{"arch": "unet", "model": "image denoising model", "dataset": "photos of plants, animals and fungi (iNaturalist)", "train_examples": 38949, "horizontal_flip": true, "loss": "l1", "block": "plain", "upsampling": "transposed_conv", "muon_scale": "spectral", "orthogonalizer": "newton_schulz_5", "max_grad_norm": 5.0, "epochs": 149.9}
Rows from block 8, named by matrix and row number. Each number is 128 + 32 x the weight over the matrix's rms, rounded and kept within 0 to 255. All counts start at 0. Numbers have three digits each.
# conv: 3x3 conv (model.decb.0.0.conv.weight, 256x512x3x3), inputs 70-79, a 3x3 kernel for each
conv.88:126133135109151135124139139126132126131148142148134128127109124142121129143126128129120137120125123144153151139135123156140123140133124126124107116132104129131109122135125130127133152137132145136130154133146127115125154123138137107137155129124122125130120136145122114148
conv.89:093120129104115137112136133135130126127130133114117130105123123122146136139146152130131135124108118137112135127126120151148114132141124131130136129147149131139137103117120100103126140136135127122129130119128137149137133134139119143153153158152125125139132137133140142136
conv.90:122127115095109140116148142121153128124162149144147128132139120149141146141156144140128126140119138119116130132108135145127124139148112126141127115139134114133122139141148142161138148142126084110116089106119119130122137143127122111124155145123145168127151162114152129128
conv.91:104110135106108107119125122120114124134143108132142135130132138102121139106109114144126120124104101121115137116119129148122111167152116117099129111115115118106117106115108106106086114103095111130131106116114105111101131090108093108097118107100126124127150128121126113129
conv.92:147147147098136124097131137138106125164129137126101088134137131143136121153164162152120095158096114169117117106094132148120145156138131133171147158180135130156130120105130124076101146097113105135112082173155120164182096122124110131125111150134146131114142096078129110126
conv.93:141131145104132154132091126106077104123122120159152148141150148151127109128125137184136138168116120159127126147116141127133126168144125099105138117133117135117118141141123134147127169165171130153142145134133127139122130106122107101149134144139170144117150150126140134130
conv.94:128104114139138141125138138134139130147125115130127139132138160141132134107104116149137128132133120127127142147146123114121123142148130147144120147136123138114103155150133155145132161143133106132126137145129138140132126123122138131128156157162107124115120119132110138120
conv.95:137166140134161145147165177117119128102110115112106096127094099139094098135120097116141144118126136111135145123124136134134127133133125125132107143147130132160125131129124136148114140167116163119141136103143152135145136148131140158104143147121139137126134122102119140116
conv.96:119095109126121123123136127126141133134154152126125150135131117141143135129130116125146145134139127131126144123141143130134133116140133145157143146151144123144149132120127119110138107118120144135139125132134124125125123132126114123127104127127112111127104129123119136125
conv.97:141142155147139155151164150119150133121138133127142135146167154143159176143153175131107102132093098119095118079116119135137135143131111113124137103123124110094117153164165192151149176166151096121107099113122072077125109161158117143143102137144102102119108120117090101120
conv.98:173156121158163113120105113123094146076144133135152122129117109146105124127133128118086129102084131124145138109130129079114150123102112116163129165138130169121119129116135159165119136146150128144126112115130120104138109093145057138142149142129177170138184190141143139146
conv.99:129112113110108113109108118128112125142123122134121135118118126115131123086110117133144132132119109129123138138133136126130113124141120110102126125120139157133164141138158135142149157154157102125133117143139144115136112138118126148120134167131118144139123135140126128138
conv.100:129124112106106130135128131114122125132150120144159146135138139116119100116109122089103121128115115127118124111128104135156138147167137153134146129116135127116127165156153146172151179190156121135115126145116134141119113111123091085119125102121127145129135145163124144138
conv.101:153146144142147142155160146122100129123089137134097123142122148141121141149133145135124122120117135127132138149128112128127110147108133138120129158133133146132126142139144152143133156147147139145128145132115147172150136137127116142110125114119123143140108114120111130133
conv.102:154161151141166145110129103102102081102083113101088119126144132145125147133153138157141135151144129156144150141129147111125121109104123138127136134137117136126115140148111119151124115128135127137127122146116114121109115119121121118135145131151124130119124122119114125117
conv.103:138112128125140142134141137124127125130141144129147109144138170129121159115134149118115134107126125126135133154129152153117122141126135113129132141140098125126136138155158161165146162121149097114143102132137102133129097085114105099130115118135131148142149146133135144159
conv.104:107117169137167168145169132139100102094156111146173138169156129107111114132127117150116105128149143131129138121111108127114137116143120119139150116145140152118138101120147127131118146151134103093127131135170121133140087095165122115133120104104123148141117141134135149146
conv.105:119148144135127113123131127101136103097119126114122143135136119137138109148150152110137104139136120121110109130131124131136122134135125129151159135154147103152131122130136133102110084097112138112130128100135114099128159164152159204157152164137125117139120098130110120143
conv.106:146123124129116137155139146140146118157182138144161142122145135110124133108122150137117102143138109142144110119110115124126119129123098119143138102137142127126119152134167145133157158155162123146149151155150121125125110114137107113139125110107126136125107095116134114121
conv.107:121099112118082128149132124146125123156130123132091113153155172132147166122140153134123117112125106081106079113100097154141120112116103110115124102090108111112093150145142160118173130106174148123126154141123162136103134110121153102098139106106141105136137105138122127152
conv.108:132097116126106117129114114140131137149117133156150160129150135118152179109136145130123110148133119149154149144130130136131119154140140110114120106120129136117128115095134125109133133154174154165164123140163095101118121138132111119130131127154119105107113133138118146120
conv.109:120126142147147162136113140128122124120129122142128128125115145106132143115134133126122123148125119141132125144130135161152136140143149130124113118121116139131110157160142149155133131122129098118121120126125147144121119128126122128137134133147145148137158171174153153151
conv.110:143123132146138116141146131109126137125152139127147155141156147121114118110128129113122136123099127142126135122105139138145139149152142135134121115125113108114117109105120122123117130122113109111126133130142124136135105104122099089129125106106141145122134164131134119118
conv.111:115126132109104119122134134135128134124120122105102116136148167129148152141153165158140141142107145166136138143142122143162119106157108130126134135123122139129117127150108116142095117133113099126140111134147109150172144125142137136125136136124123128144108118118142126126
conv.112:141134139120111134140128135121136123148157127136125116131147137141136152136150147148110120133133129129126109136128144133113125127121094126121142127125160120118136127114134125108144116119107131138129134115143137109129130134136106123162132121160141145134148146135129147136
conv.113:118142152144150171125108153132152127123129105146131101132115117103086090102123140148125126126146114123148114125116128136118102116106103106122134145119123122139131114103129108098101138123144097150157086128164094120115134120162099119139125119119131148133130153114117124137
conv.114:099108119090150128109127109134103132124075140102081125127133153118112107118127133116106137126114108136128127127098111146096100120112111101127097117143104146139106126126103126121103135143148095125099093109088130149136120131098122125119121118100132158128118169166118121141
conv.115:096110096111110119091114112139140121128130125135136105140149128165163142154166146126131141131152149138120134124130107117139124090140124109120112105110127107116124139151140154161134126151141118135147107133144123142143113119128115123134116131117142159156121167166134155167
conv.116:152138134154135114145127126131143115148152133170129136133133126134154157153159165106100089131098102156120119168143149166116109163108096128123142148134120120114112138162137157150154171154140126117141132164140116135122146131142113126146121117158151134158157156149148148168
conv.117:123128124141140142125130142117122137114121158121128152126132123122117150125136138144133108144122120107083107151126146164138132149118115120118133121134147106112120122139143118154137120164152125117136132124121132121138136124126131127134118120140126127129152123111137131119
conv.118:125160115090132125113132136125115116117125142131123106136130129095118109118174127104106100134125103128137099091112111174147165164119144166168125101131147156109122181137114118115161117114111100097181145120149118117171109136131114128148154138160152150122137148153174168144
conv.119:188193169153169151142142128120096127124097153138127118133132106124147094117119113110120095132132110111151107116133138143127159131120121160143148100126112139109093157128116130133147153125143115105155121132138109134132125143125156125173170151119176172156130134132138123124
conv.120:119132118116129121111115083144151105135127115126146136115099122146122111141139160158127132116104129134115145114101131090099127121099126125132137120155144128132151132119104147147130150155119130132155099124136122117131114105103119118119117140160121111113151130106153125098
conv.121:120143137106130124119131132101144127119161149120144129156150133121118147136140153156139135136126141143142148110112127142159139119145105147117119133126146114121131119144137111134117094104127115101119090123128109112157159123128127121140094098131113118129105110114134125112
conv.122:120111120153119138118108116128127158105124130107112119119125118122154128119141143146124120153115110165140140140141144127129107118124123126151124112115109122109121145168157136151152115136122128105126161122140155123128135106095135131124142121119110130126123127109127141129
conv.123:133125164121129137123114159130144144119101148110153160145144147151165190163158159147140126146113116155126121118119112128095090108111107128142125085101097099128131132113126129125113116157150097126142120141136099125128128127119136129123098114110123143131140145108120143135
conv.124:124129137105136147138091110115114128126115146124146159117133132135113125126123131130128145142138121144135138133137137140140111109129129111110128132118127143126130143131130132158160112122119131178171135141151123136148128141123108123152149161168155142108137167117138137142
conv.125:117137127128147156140132141126107127137119137124140137142131123138123110099109116133124131120110115132129110119108119124136140140155161128123128108129122130125120111130110123139112126135124124126138134129142146129123128157127128145131115119133126149141132147116136120110
conv.126:106083099120120131116120137133127112146152136119147139153180179147157149137159146135117112151130117161145135124124142136132149131129128161163155119134123104098113113103115130127135126107126105109119105126095106113127128127139140152150180184149106089092090089097097113116
conv.127:122133117137165145114145130120128128127103130130084107133116117125115106154107125126108140120105121139124134119140128129130127126141131121130132122117120131114127125123137120124154139154148129135135146148146121127129131103113129114112134103103141138130169184166159162128
conv.128:140134117139114101130138120115103116109112141135114111101123115108107125121135131129085085150077110140091106116103127130100111139118134154141150114152129130116121090120135111129150127152145117137138112120145102127136081096108102119124098095103138130111137151133105132143
conv.129:116143151106146167109124139128119118132123145136132150134147136115102127123120140120129122123119117129126129117137133143161147137133112122111107125136125112118122126104112148142100123108130102095144111114141124140105138134126116107120127102105097118116097119104106089098
conv.130:150169160159175162144160146129131138105099107123106128116123144106118119120116148111153117121157117135136126113133096121099079113101072124117103103114083111112093138120117125113106116124116158168152143134161128152143128153152113151153123156137133153139134140148136143139
conv.131:122138143107127126122126131116129125120113149128099138124118133126110127126104108144115123136124105117121114140132134130125140140121128124125133137130120129122121116108121115114118118134127101128130143135134139121122125104113139119110158139114135136125134140132134156135
conv.132:129112122120116120144123132124137149132123126108123121126147168132139162115139132127154124158173137138140134125107122162152122143124133124120106135141133145155130153156138136163149131138126130116133126121145125119148115143127127120133128157147111115123120113130143112147
conv.133:126139141132158137125137126128131148126114133114114120111132122126115110113137132117126129123120147148154138111132154104145149126135126145134121144161142135161134121120115127135118120146138157138143144139154162182159138156124127149160140150159116137144108139132130124136
conv.134:126135117138119144136116134110115121109123122105122128111105112098103105110127120147120108167134121138116123153129133163134129147121106148135133131131120130123117119135126133143119119118122126122131151128150120119155110114113122140115136135113089106116085112138100126125
conv.135:125149154121167157137135162128138137119139152123144135125133135130118143124132103145144144122121120129128143134122127144146135135163168118137153125145140148174162125121095124129103129124110127125113122142134114138139108088096100101096120137118111110089099081107115080113
conv.136:144138142127132148127126153151135116160132117134109112141152132108082083125099118147126141128163146119149126133125135135134121128122113117118109143127130150112112120113124154130133136143152098119114116149137127143137129133124130124131151125131131126108131140121141137135
conv.137:124141133105141146144149138127107111140111100126128136119125126121123117106138141128136141142141144131134131120128136116092113109100115117132134112120118109119129118084102105076092111097083120124121116130101145121100116146107121136120126143109145122123134142141128134122
conv.138:125125106091089080116125106152122149151134146168113142144134141110120130142147129106115092115102118120125114128130094119099097125100106132143106130126127115121125129118129162149150143159150132118129143123139144129135114099072117083061107096112137147161140155145140131126
conv.139:143131141132148138151151141131109111127100119130145127141121107147070078138115107123120150103141128133125117126131153135171162140126133150128144149167162157141144151145135136137146152135131122107137146151141147144148133146130120131153122140140137125148131132150131112145
conv.140:156133147152131159143117135115109119133143120139124099131147138160175120153178160140145146142142118131134137106097137123123120106108117135140148118166171119141133103097113149139164118127141126147153114125138125143133133170148129160161151164123123123126132128128127128137
conv.141:144153133164180161138123112141147141073115128143199131142084114143105143165126118109086138111052096137097158109115128101124121106110155160139127117159147147144138132127087111107124153189136116150146078134085047080128081127134071120129123164147166193120164203138116164149
conv.142:118139147131156148133149146122109119130101129126122133126144124133106102099103121142117118143117126147137136134137143160140152164154156129132143150139135120118117145114123149119148134104137134149165139123144144135157116127133102111113128120095122112111109110107114144110
conv.143:148144144138146165127139172090121109129129124132130122145117119137115117126115134119120119142113120135108108117136147115124147124128133124136124112147143120145118143134150147130142142142147136146130136134139130136130118144149107126151116132140125133140127107102115113110
conv.144:132128131153152144157132146124095113127132129122126123103117134088123138092107146132127113135112110133133125127144118160138132135121122145131136133133127127112119113140135115136119113122124097119126084109106112133119124130132119135111121126107119140122110096104089104113
conv.145:119095115104076113125123134141127095136127094153129101139152163151151157163163156121147153128137164121148140107080101100064094109091087102105105089093116133159144180152165147132150113100109120112123119131121138144151131140118128151154122145129135131147170145144160153150
conv.146:148137152125098121122104112126141140126145148114129130140126144121120128135097117109129135107120128133130144129119115118100115107104114119147153121123147113136153120106114092091101092091110126137133130162150138150141127108144112103109106108127164143129134104121103098104
conv.147:142165147123149131137152168116113124093110123116121106121120132133115119155153148127109101097106112121135114150134120156143156131123117114138140119153127108090090116119136136151135150153140126135152108118133126134124131120110108109117128126132132116114135145151140142138
conv.148:104116100127140127119146119131121133113112138127136140109127108100116102124119120144145126154141101150132125142149162122110132150135124135109118099120117126121116113139121120134124134114141117106139115121145119131109118112102114110119119133124141124116107154116111125085
conv.149:130134142131123148129123142113136128118133142129135137131139124141122127134104118091127139121132151125145140120133112127122125119130102117117128106094111104121130121091117120102131124132135126132147106121120094106112085091099092073093108088091129109138126128151119129144
conv.150:126127116142143147128142134141137129130119140162127118127139137114106123119112108143089120126093134139137142110107124109116147126123129128139130131122121133124121118118117132116096161137125129112131132126131124108114128141122099121116138115113113099098123125096125111121
conv.151:148129129138123153168164146153142128134100114096076097161134123136113127144134137140166165133179178134157183145124130140100119120099126138146143130128125109105121166172169116100120124104138116120114138159142125128133151158158144136173134130155122122111118118114138142128
conv.152:105137121107108105135137119127103144111114122108127127129113129133152121127134111147109131155125143134101123121133116127148129088109087134138119120138131135148118136130138147135131121128125121152140159156157161155120112124108101113096105105082166157142149171139167148165
conv.153:157147137138132135137143139115149144120140131116134137149173155137133141121112127147130131129147138132135164107113135125134115124139105128125115126112119124125121109118105125141135107113116117121128127118093120107099145173171126128145122109110148141134123140128116111124
conv.154:114137138110138150105116141132104132122111113112098115132130145133131114127145135138105142143108152144120114111101136121145140120107114122130158148156124122111157118096137124133136126108114109138123081095122125131144118122119104160155125120139109119098143166095139150136
conv.155:138128125157144108151132132110136121129137135117133113129130102111109112121134110143141169124127140123132157104121115134139112146143125123130135111136145138138125112102104111136124135147138114135120135126123133121119131138150104115115117102094134153152152147148119134123
conv.156:109116136089105131113132142116122110132103104116096133170184167148149165138149155128116123156149124136122130109117123121116123110111121126120116115117145137158128146145128156152137145131105124111114105127127108114148137139102134138106125152147139122132138114124131137121
conv.157:135130115120111103096102113120116132117135138134148149123152132124164123109141128116146137102130143161144136118124111128136103120155135134118127142132144135123135114104110119141143129153142136135133127130124114137147130136119089090097112117126104131118145127139136120109
conv.158:140133118132107088077101104104122149119106144129123150139119145144142095098129128130147143129118148123140122115121129129114132114129116145106134146167167108114107149135122161166141125123158116139118096108145154137137120130136122100117143116115156153121154151161138134143
conv.159:129141133115134112112129098125109121112105127131130123124137106135143116132114114115129117144137124147140126141110113153120121142112125125126123086116128113116128120151175122150153137132129121112125085099139111106138131121130113117123116134118113116114098118109109121121
conv.160:126128147126136157126130158148159156139154159143137131108116110118129141120140165129104112141103122154139161145139149151141141146129125111127144119120142134124136114139113111126111138136113129122127115134137128159131125118131094113110116114109096143127132149132131146133
conv.161:119147141129133106125115121113111137129095126133105128117118122107111112096107134133115141130127130119118139145153136162163120142146103110140126136114130107110096133115123130130123132129107118115123147142134133132153098113121102114139135098143107116115119122132110112110
conv.162:140150144118105121132107119123146174158145133120142133137115139147108101158135138131134124108102119140129144135129156125107124124115105144127159139133123121115121122127145147130131125143145139137143117129141145149145120126126104118136107123087117139130142171150148139138
conv.163:112087093096056068116110098124146107125118100110117102129130131112153155123145156134111137115093105109090111138116111112111090130100118127135112148153144123121113175157144116102097127104104112129120137128129122131112104124150104120159110097140120131139125136146145137143
conv.164:133151128129138135173150141074090106100137152102129117159162111144181140135136136122112115148090106121103134086116129127140151134176151156155121111168156132127101144126095101116107123125105134148162137115105130133131153160126119144148125146110124133105111102122109145129
conv.165:156187153150169153165147145118117132119118136132120109107109138142095127127109146151136125132125105134144129121140126127136125123156102128131108101119095124115120118136150162161134123145150112131140119147175117125153132125124111133159148136157132122124121144100107119119
conv.166:119126126125131138112127119124131120121122124131126111115141141105118148122117131146133144139128135157170155138125117148131133143147133105113112104099108126111113133156109146133098125137110093139118116130113129143118137144157132118126160118142143147134130132119134147141
conv.167:158160136123139152114126128121163160112141135124133129099102096141164115153166124110112128120103115171127133109095117122099143163147133144160152140158170107115125116116116104111136141152151098107164138141146108126149096111124088102142129144122129169145161211187150139139
conv.168:104106126100114116105136148133120130131120133121113118117103136113099115136125138123128118119126121138123134123114102127135098119135128132127124140147143120129137108110103127120120153141149126140146119121144131127129094089113136121112129120146130140137149167155126110122
conv.169:153149153123122129145127133119137140112128146127139141128158151131137152135142147139112135142110130161120106101122126109124111140116119086126122115103132131114132138147139154140126148150125121115139111141136130116135107135132124128106133113116137133134130133128114133113
conv.170:147136123132140140132132116146152135136137134145153148113133145092139129097144137164144105138110120131118130132124130136126138133117126103131112086136135113135136115123141122162148116128143091139151123144154120143141133138108123117125128120088140147139138145132131129132
conv.171:133143126112133125133138134135155136117156157127149141122158135125143126145161132142146135126137116130132122134141138145131117139126127139156138113138143111130131108128123124135119139138130150121157146129159133139169118110112113121112139113119130108123121100098146122136
conv.172:102134131112135164134140146115103137131093122131101131128114124136091136123117129136116118135118107142116120133135112146127118140120107133111120149123107134123100126122132166142147138118144124144148135163127168159158143119126118102136129121136123158119127170137130149133
conv.173:164136128160157129168145141123131118129126126137134149114135119127153154134162156093108120067095120106112113139112116112116102131108105137140150138135154112108118156128133142123115137124112137125115125125102115121128136121133122105137115091115111124126124118131113117119
conv.174:101106094119118111126132153157150136133124122179133148147170169143122131118112119130133097126129115135149136137116115133135120159151141110100115126122136117085098087106143106113157156163167117115110139141125103103116131135138130133132132145148120133133123133139117132140
conv.175:143129148117128142137119129099107118142138134130138144120099120145141154129129130137149137160135122108113113123138129128132098133121119154144148137120126161148143135111117146114118127128118130123126141144135138136130107113136127137156131152141113131115103096093122125116
conv.176:146114105149130146111095122124119113131136139157173130109112129136143108141155147135144147122106120131113133119112122114118128147124121142131113118137131084118090112113129132149126160143142144146115113103119133138139149132112139108151139114118135143119144164149134128139
conv.177:124112124170147156130093128114111115125156138138155116115111115148137111094111138160128110109088104135141139114133139124087142127134140116128135146161155125122118112114139150167116148140129147175146091095157073105114095114111079118146150138142150123125143160148141123118
conv.178:128125117140144110140129120122137131119123125098118110120133114119101121116135129119116134104118136113155129126139155135149152143146126110124114117116124133131144137121147144131114128155119097108112126135158105118139115117106137135116110115129096119143110130134119137145
conv.179:140151145142156157135134138112127110107113122131130130116138139112113128131125129143138136138136125141135127133138108160133121157138137141116127117124122126126103151147122130139140121133118119103107119116129135107134135118133144121131135130136136135128125156139137163144
conv.180:119096148165105121131127117132117139148149114137123083139127136158168189102095134152155161131137164139131144146159148142167130155140132118107135131100126114100137135170152156167159148144171131139124121127144147169169104101129135117135130090105126100127140111130138121137
conv.181:119157142155134120149113110119113113150142144122137131134101102112123123128130136151121134101120127121108132116140139160127125137121132153141143147133117134130130136108104119100098097105112139114116124101105155134122131126119112125130107100127117121120102107114112108115
conv.182:140086098134049085162084109128134108141129113137144125146176166137161178127157153128111097105097080128105084132118126107077096128094121124116120150140133149143145167200168168180120120129123111148132143192172115165148098124115123150143126133142154156134141148125163166138
conv.183:133124109130125112127116105105118106116131130125126144122135134118124140126111127142110124142127145140135148132130129125127116110122132120131114102128119122144132118132130128135132142142131110133117114130130106142143111118110105122102133127118136132137132117125126145130
conv.184:146128124121117109127107124125103122112112135118113139100133121106111129113147149118127131122101122136134142124137128124111119117107096122154136147142128139127110143138135142114110134113102123150137142133111143130135135131122119121138143115160112146151118135129139155118
conv.185:140128125129120133144119132111113127142130136153129149116106122110131148130130170152136115135136120140135118124122129134124117133105112117106115106090115111108098140120143115117129137125149144152102119140115122133110111124123093103126094104124127139148115109108131119088
conv.186:125112127141113132123130155130115111135135110141132127114141148136136132128108113150144163137123141129115125139115125121098140146154178127133104137140120127149152117115114132111122137095091149129150118144116120120131111117122140146131140150129125143126114107125121101123
conv.187:136130117137131121133108113123132125101112116118132120121118145130147141137128120138141129138153123126143126107159129133134136116122117133133132129117127131136122124135146114111148138123127107122112119114132128123128154124112123097104115124112112107120126127128129120116
conv.188:125112154114109129134119116149156149128110145127101128132110114122125129146133134143155151138124130146141139159156139140122109118112127108106119122100111138143126135123110146141119153156121115126140123120131129133134101112101100081094111107119140138117123167104118148118
conv.189:127126117132125096143136104100107127110113142107118140118126119105131116122128119103129115097126109115135118135140135120131126117117139133123149141147154133137162127118105137124093144128130124106136084086112114103134118106122097100127114104122120128089109102110114109108
conv.190:141135141146143137127135147128135134130131136142147149129150132147155150137137123119108120136117143133128141120124118119104109105098109135141152125106121136114123154133121128134136132143138131134130124127119122130136134133122141132137153160160135134130116125119119138108
conv.191:125142118143125113139128136123109090132117121118136106115118129130110132112106119133135134129129128141147164130135133145150148148172144131116119129115122153132136121135120147165132139147145134125152137128136148137139133124132133128135136142141148167174155153149121119141
conv.192:152147139142115122129090124128132147129144148116136139128139153143136164158153160148146137141139106146120116146136123143129108121102118117121146093082089124103096136170147137160160143159163127124098106126113103127108133132145125105145133124143090120134109143114101121107
conv.193:173170162160154184170147152127136141124133126137125125142139147112123129122127120124124105135147138137123139136109129127131127140120112110118138115126131128107123123105113145110123146087126137100123118118140117130122124129149140123150176165123120128129123113113130127127
conv.194:142118127136119135143121146097138140115156145102148148103109125110110130110118125116124133117111130134121120148141125117107120124118113131139134114114130133127130145112120126119121121108097128109120103101091107111101139133157118126154118124153151144149121130133148146134
conv.195:108113117110103111110102110138140148132139151134137124119140145140136154138152149150145121119131104149137110128123116131123125125122116111116120114088083108105108101110131085105123101129128146141142125132139126112123111113141112117117114102126114137124111161129109152127
conv.196:145150147116143104115129117105108152114109145142124138098104110143115117140117110137132128130112122143116139128110112140125141137120104147136125138166137133128116113117118089094080106138120133128135131120159124113147164127122140139145163146143144142140156152155156154155
conv.197:107134165091123172117118172135137113106099107111131123166137144146093098126095114131107113141143108121167121135166149138173125143167127115134130154167139142156117137124127157148124148130126086105133134146170124133153150155140133134107155145101135163145120116104120101130
conv.198:107121146101114134112119134130124132121139150125143142157140145137123132112134133121110109120111114122110118126128111141133117137134113134149124115147131137141130154147121150126125143143133140148135137149126123124134109131152102123130112112131129141131128133129133124130
conv.199:127108137114103123123120127126128119138121141135115125128095110117132134139120132119122123102103095120125122149139122137118108121133129143135129117135135125125146136135157130130140140142131104121117094121127108128138123117124127140124112144146113115121108128107101112118
conv.200:099122144124104132140124132096102084118106106122116120115143132114144147121142148138120135127154141144168151129119128135124076137117110115139132108110117124129133111121123129123126114127137115136151152164156127129138125158149089123137118116137126150124122126090125125118
conv.201:135128122140121113150122099113105121112107126110117123124138120093104092111115097093131090100128084112123101148137132169136143141122097119130148121131129127123143122116128131156155123134149127124140143154171122119155123106112085116117091122122128131115103111109106113122
conv.202:143153152139146156104133129142131134130132126160138136124120112127126121145127103130112137144139154131148155134153130137138143126126156148138134144124123143139134154146130150130115127138118100122108102130118113122115147154129176164145149145158142119110117102107119116111
conv.203:141165149124143154153164125120140126164165144120116131143149160102130163145156181152138133154159165149167145113149125163188166124139104132139139110114130145131122151148153150113144147132144118119109093140113109144108132153148128118155163122131130151148131121122145124121
conv.204:107140106095113136110133118129126158121135147137139136119103130129115145095092132122129125146142139152174178110131157127147145133141111126144145117134135103114124148111125142140119121133128104117117097118132101136135115127118094111136118127095137139123125142146120115117
conv.205:149132151118116132131144129122117111132137143111104159108148118098125141115124131137124132141113137106108136120129125108103110120117134168132109105120145159136130118129137089082137131112113129138159165169136127094107100096098133143155114149151107117130134127127149145114
conv.206:156138128150151126118113135121131127119131123146142128111139122131126113127146127140152157140132123126121100095130122140130127128117108108131142128154117127117124114117124109111087096112096140158132110102140143146143143155134125138129123156128129119112121104084121134123
conv.207:147136134126149154135115144085126114106127116141173135139173129146173114132159118115152109116144122106146147123117174116104153139112144124107141137141163126108140146151130134151125113131146157146137162151145160150153126131135117144176119115125137138100142139126124131117
conv.208:143112117156118147129132144128135128142128138132118127128132131114112128117132133135111137119104119128129122136119127158125119126110123119136142114127134138131110117111123146117120134134136143151126146136133117114117129137133133132133143120123114132114117146133119129119
conv.209:154138117156153143135155113104108114099118146110165145129112093127108140127129137125141107081122128134123153115113126163109125100139140151103144114155155104147106092122093135139141106119118109125157073120122095081100081113119123126130131158123177147119144149164116126104
conv.210:165169137144140101137120098120117129103120105128136110154151120128114123125129138122111140123131136106112096107129090124111097115123093124129113134111117120127105131116125147123137120129112136108124141147149135127127140141131131132112111119119113117123106139151121154162
conv.211:129159166136125127121136132106123124126127132130153127139115134133114129160123140136118109121120136142128134154136127136128139124115126122165144153154125138118110111158135123136140110152131141126134141149147137152170125136154136131144132131135144162135140137125111129151
conv.212:130137139118124115108122138122119141136108119127107105136148142138154140126140161119132138123144139147149133129138151135144132125128118126142136124121093127133095125141140124113105123121132144113117134111129125118105131125126103101125121109092154141133145147135140131129
conv.213:125114131095100140111115159144160125130154129118128142118104111095100113104112118124121137128147137126147146171158162145130141129136138137111120082083136119110158128125152127119185127119146129141113142182099135141093123120167120119128111112166146154149121103123143133112
conv.214:101107115124120127118116130136124149127101153121071112126123142127131136138110127150134124145129137122107125126152135131140150120139102146151127161144142153157163118129149114136112133129141110118135131142123152161153093100107104118137121161158113136113130129127146136128
conv.215:142125117151145154153136132141139130128127126120120115108109137118138124136120115143150147138132125125106106122107128156114129114076110129120126118146120132104115166147146166112140130132146106105082094080125106115116099134138087118127119131118125127135122130118114132109
conv.216:121127131127142141122111107130129129119097099108114098105109109143131127118157139135145124101116089119168141128130129146132119127105124094100119096124115118138132135145130161149132136129135133129146146133156120136119117144171106137143149156157111125119125129117124101112
conv.217:117111151118106128107107137128130135135130134140135141141136149123117144126137121141147129152151128155138123156137144160134133144117129136117128115086105113109135126101120103110119129129141124135142114132142124138133121110135089049110109097133119124133118153131127130136
conv.218:131144139123122134122127148126143133111124142139132151153132132132134122113133115127146155145141158146151155145125103136121109133112119141118130125127136126138141136143132136130153150150137114118098134117116120104118127117136120128124111127130141133122120137113135136115
conv.219:133106131114108116149171140108152119141168129127127136125131107111154130082104101137131152164142139164156148117119083140142137149161141113125110146088102123123123139145139101136124112124105120147145128143081121143163141130106131107080125116081094118154109087122088066090
conv.220:114081122122047127123079126154164151118158103107144117117148144127163156137135156112144133108180136105153119142128099112105071116112080145125128135097132133135124151151133134127131152147148109103137151140163126144137121144121108104089089089074112091111115098126144124111
conv.221:125135134136148124123137128125108116143109118142123136118110125105100132115130141133152137129137129140133109155151119166144141152154138121126114148139125129136127123140125121135124148140121126121159108135139099124152105117113105102132097143130115137114142147121145142116
conv.222:125119125130140123144148137108098116126122116115128122136155138130120128112124117109127138123121130135134121127127130141145133155138131130123136120119109111110117114137134123122120125106106112098132113112132128157151125130126138161147124134142121131113146125125147098134
conv.223:157145145140124144148120125131128111134116114133108129128122126128149153121131137144127135138126121145151135132123119129115109131112115119128126111091110124110104137139127135114118112120110108132133108129116110118114124139123142146134142148136153171133147171151125151130
conv.224:161163144141146136135128134102095108106109105130124126120113113093084108111114116149150146119141133147164169149130112126117100140125128130133141142126125129118103117118131119119127130135142144153154136151152124146130120119128098109104097099096142161127132140126127166145
conv.225:136168155138143061142111136096102139117126109135137118112116141126072126121157145089088107108135122107128122090143116096138124136114153162217156179162123137153143168164181124112111172170153119111129136145189132123140145095159115159097099095143151212162139158116155126166
conv.226:123130152139123125137088107135104114131140144128171131149159120148154135142153162103120092119128094156143115150137121143138137150125128143127122140136125113119121119120143143163160132147145131113122119122112115142147139130107118142117131140137112099099134133130126121109
conv.227:116118119140173175122122144127078146146117170147093138128114122143134118147124110123120107134127164165159145134108138133139135147136105095123137110165124127124131127157110170156124126149115070109131091123128123150170110129130125132150099144121139144146112148110106105101
conv.228:144129145127124125125115139100110126119128150136136147131137125130140136120135117129138131143130123148146132107112124130116154139123120126128141134117123119127127142129116125123137114124138145138143102129105096112112124139112130115107103139123127116124120127131122146155
conv.229:132108112129134142146143155132115115111136138103144124111147140105162154134161130138131137142152148140152152136146115139163102138131102106132144105138147117122106125145111110116092072107097074109114096141143096139140088125148064090143102121134109135129140118111132109108
conv.230:103128126101151157122131137122117119107111123110134107146124116126118130124131154124113134100138144137150138078099102101114116138118110102120136140123142141113132106105108121109104136128111128101132116092105141110130118117133091096142129096113147126140134150118114103110
conv.231:103108094110122115109122119140119136140127122135120129111126126125137131128134151130108137128126128146133145105082121113099110110092108131125144113109127127119117123095094126101093125110107119120134130123124130139139105111146109102134106091091146182138164167134137134125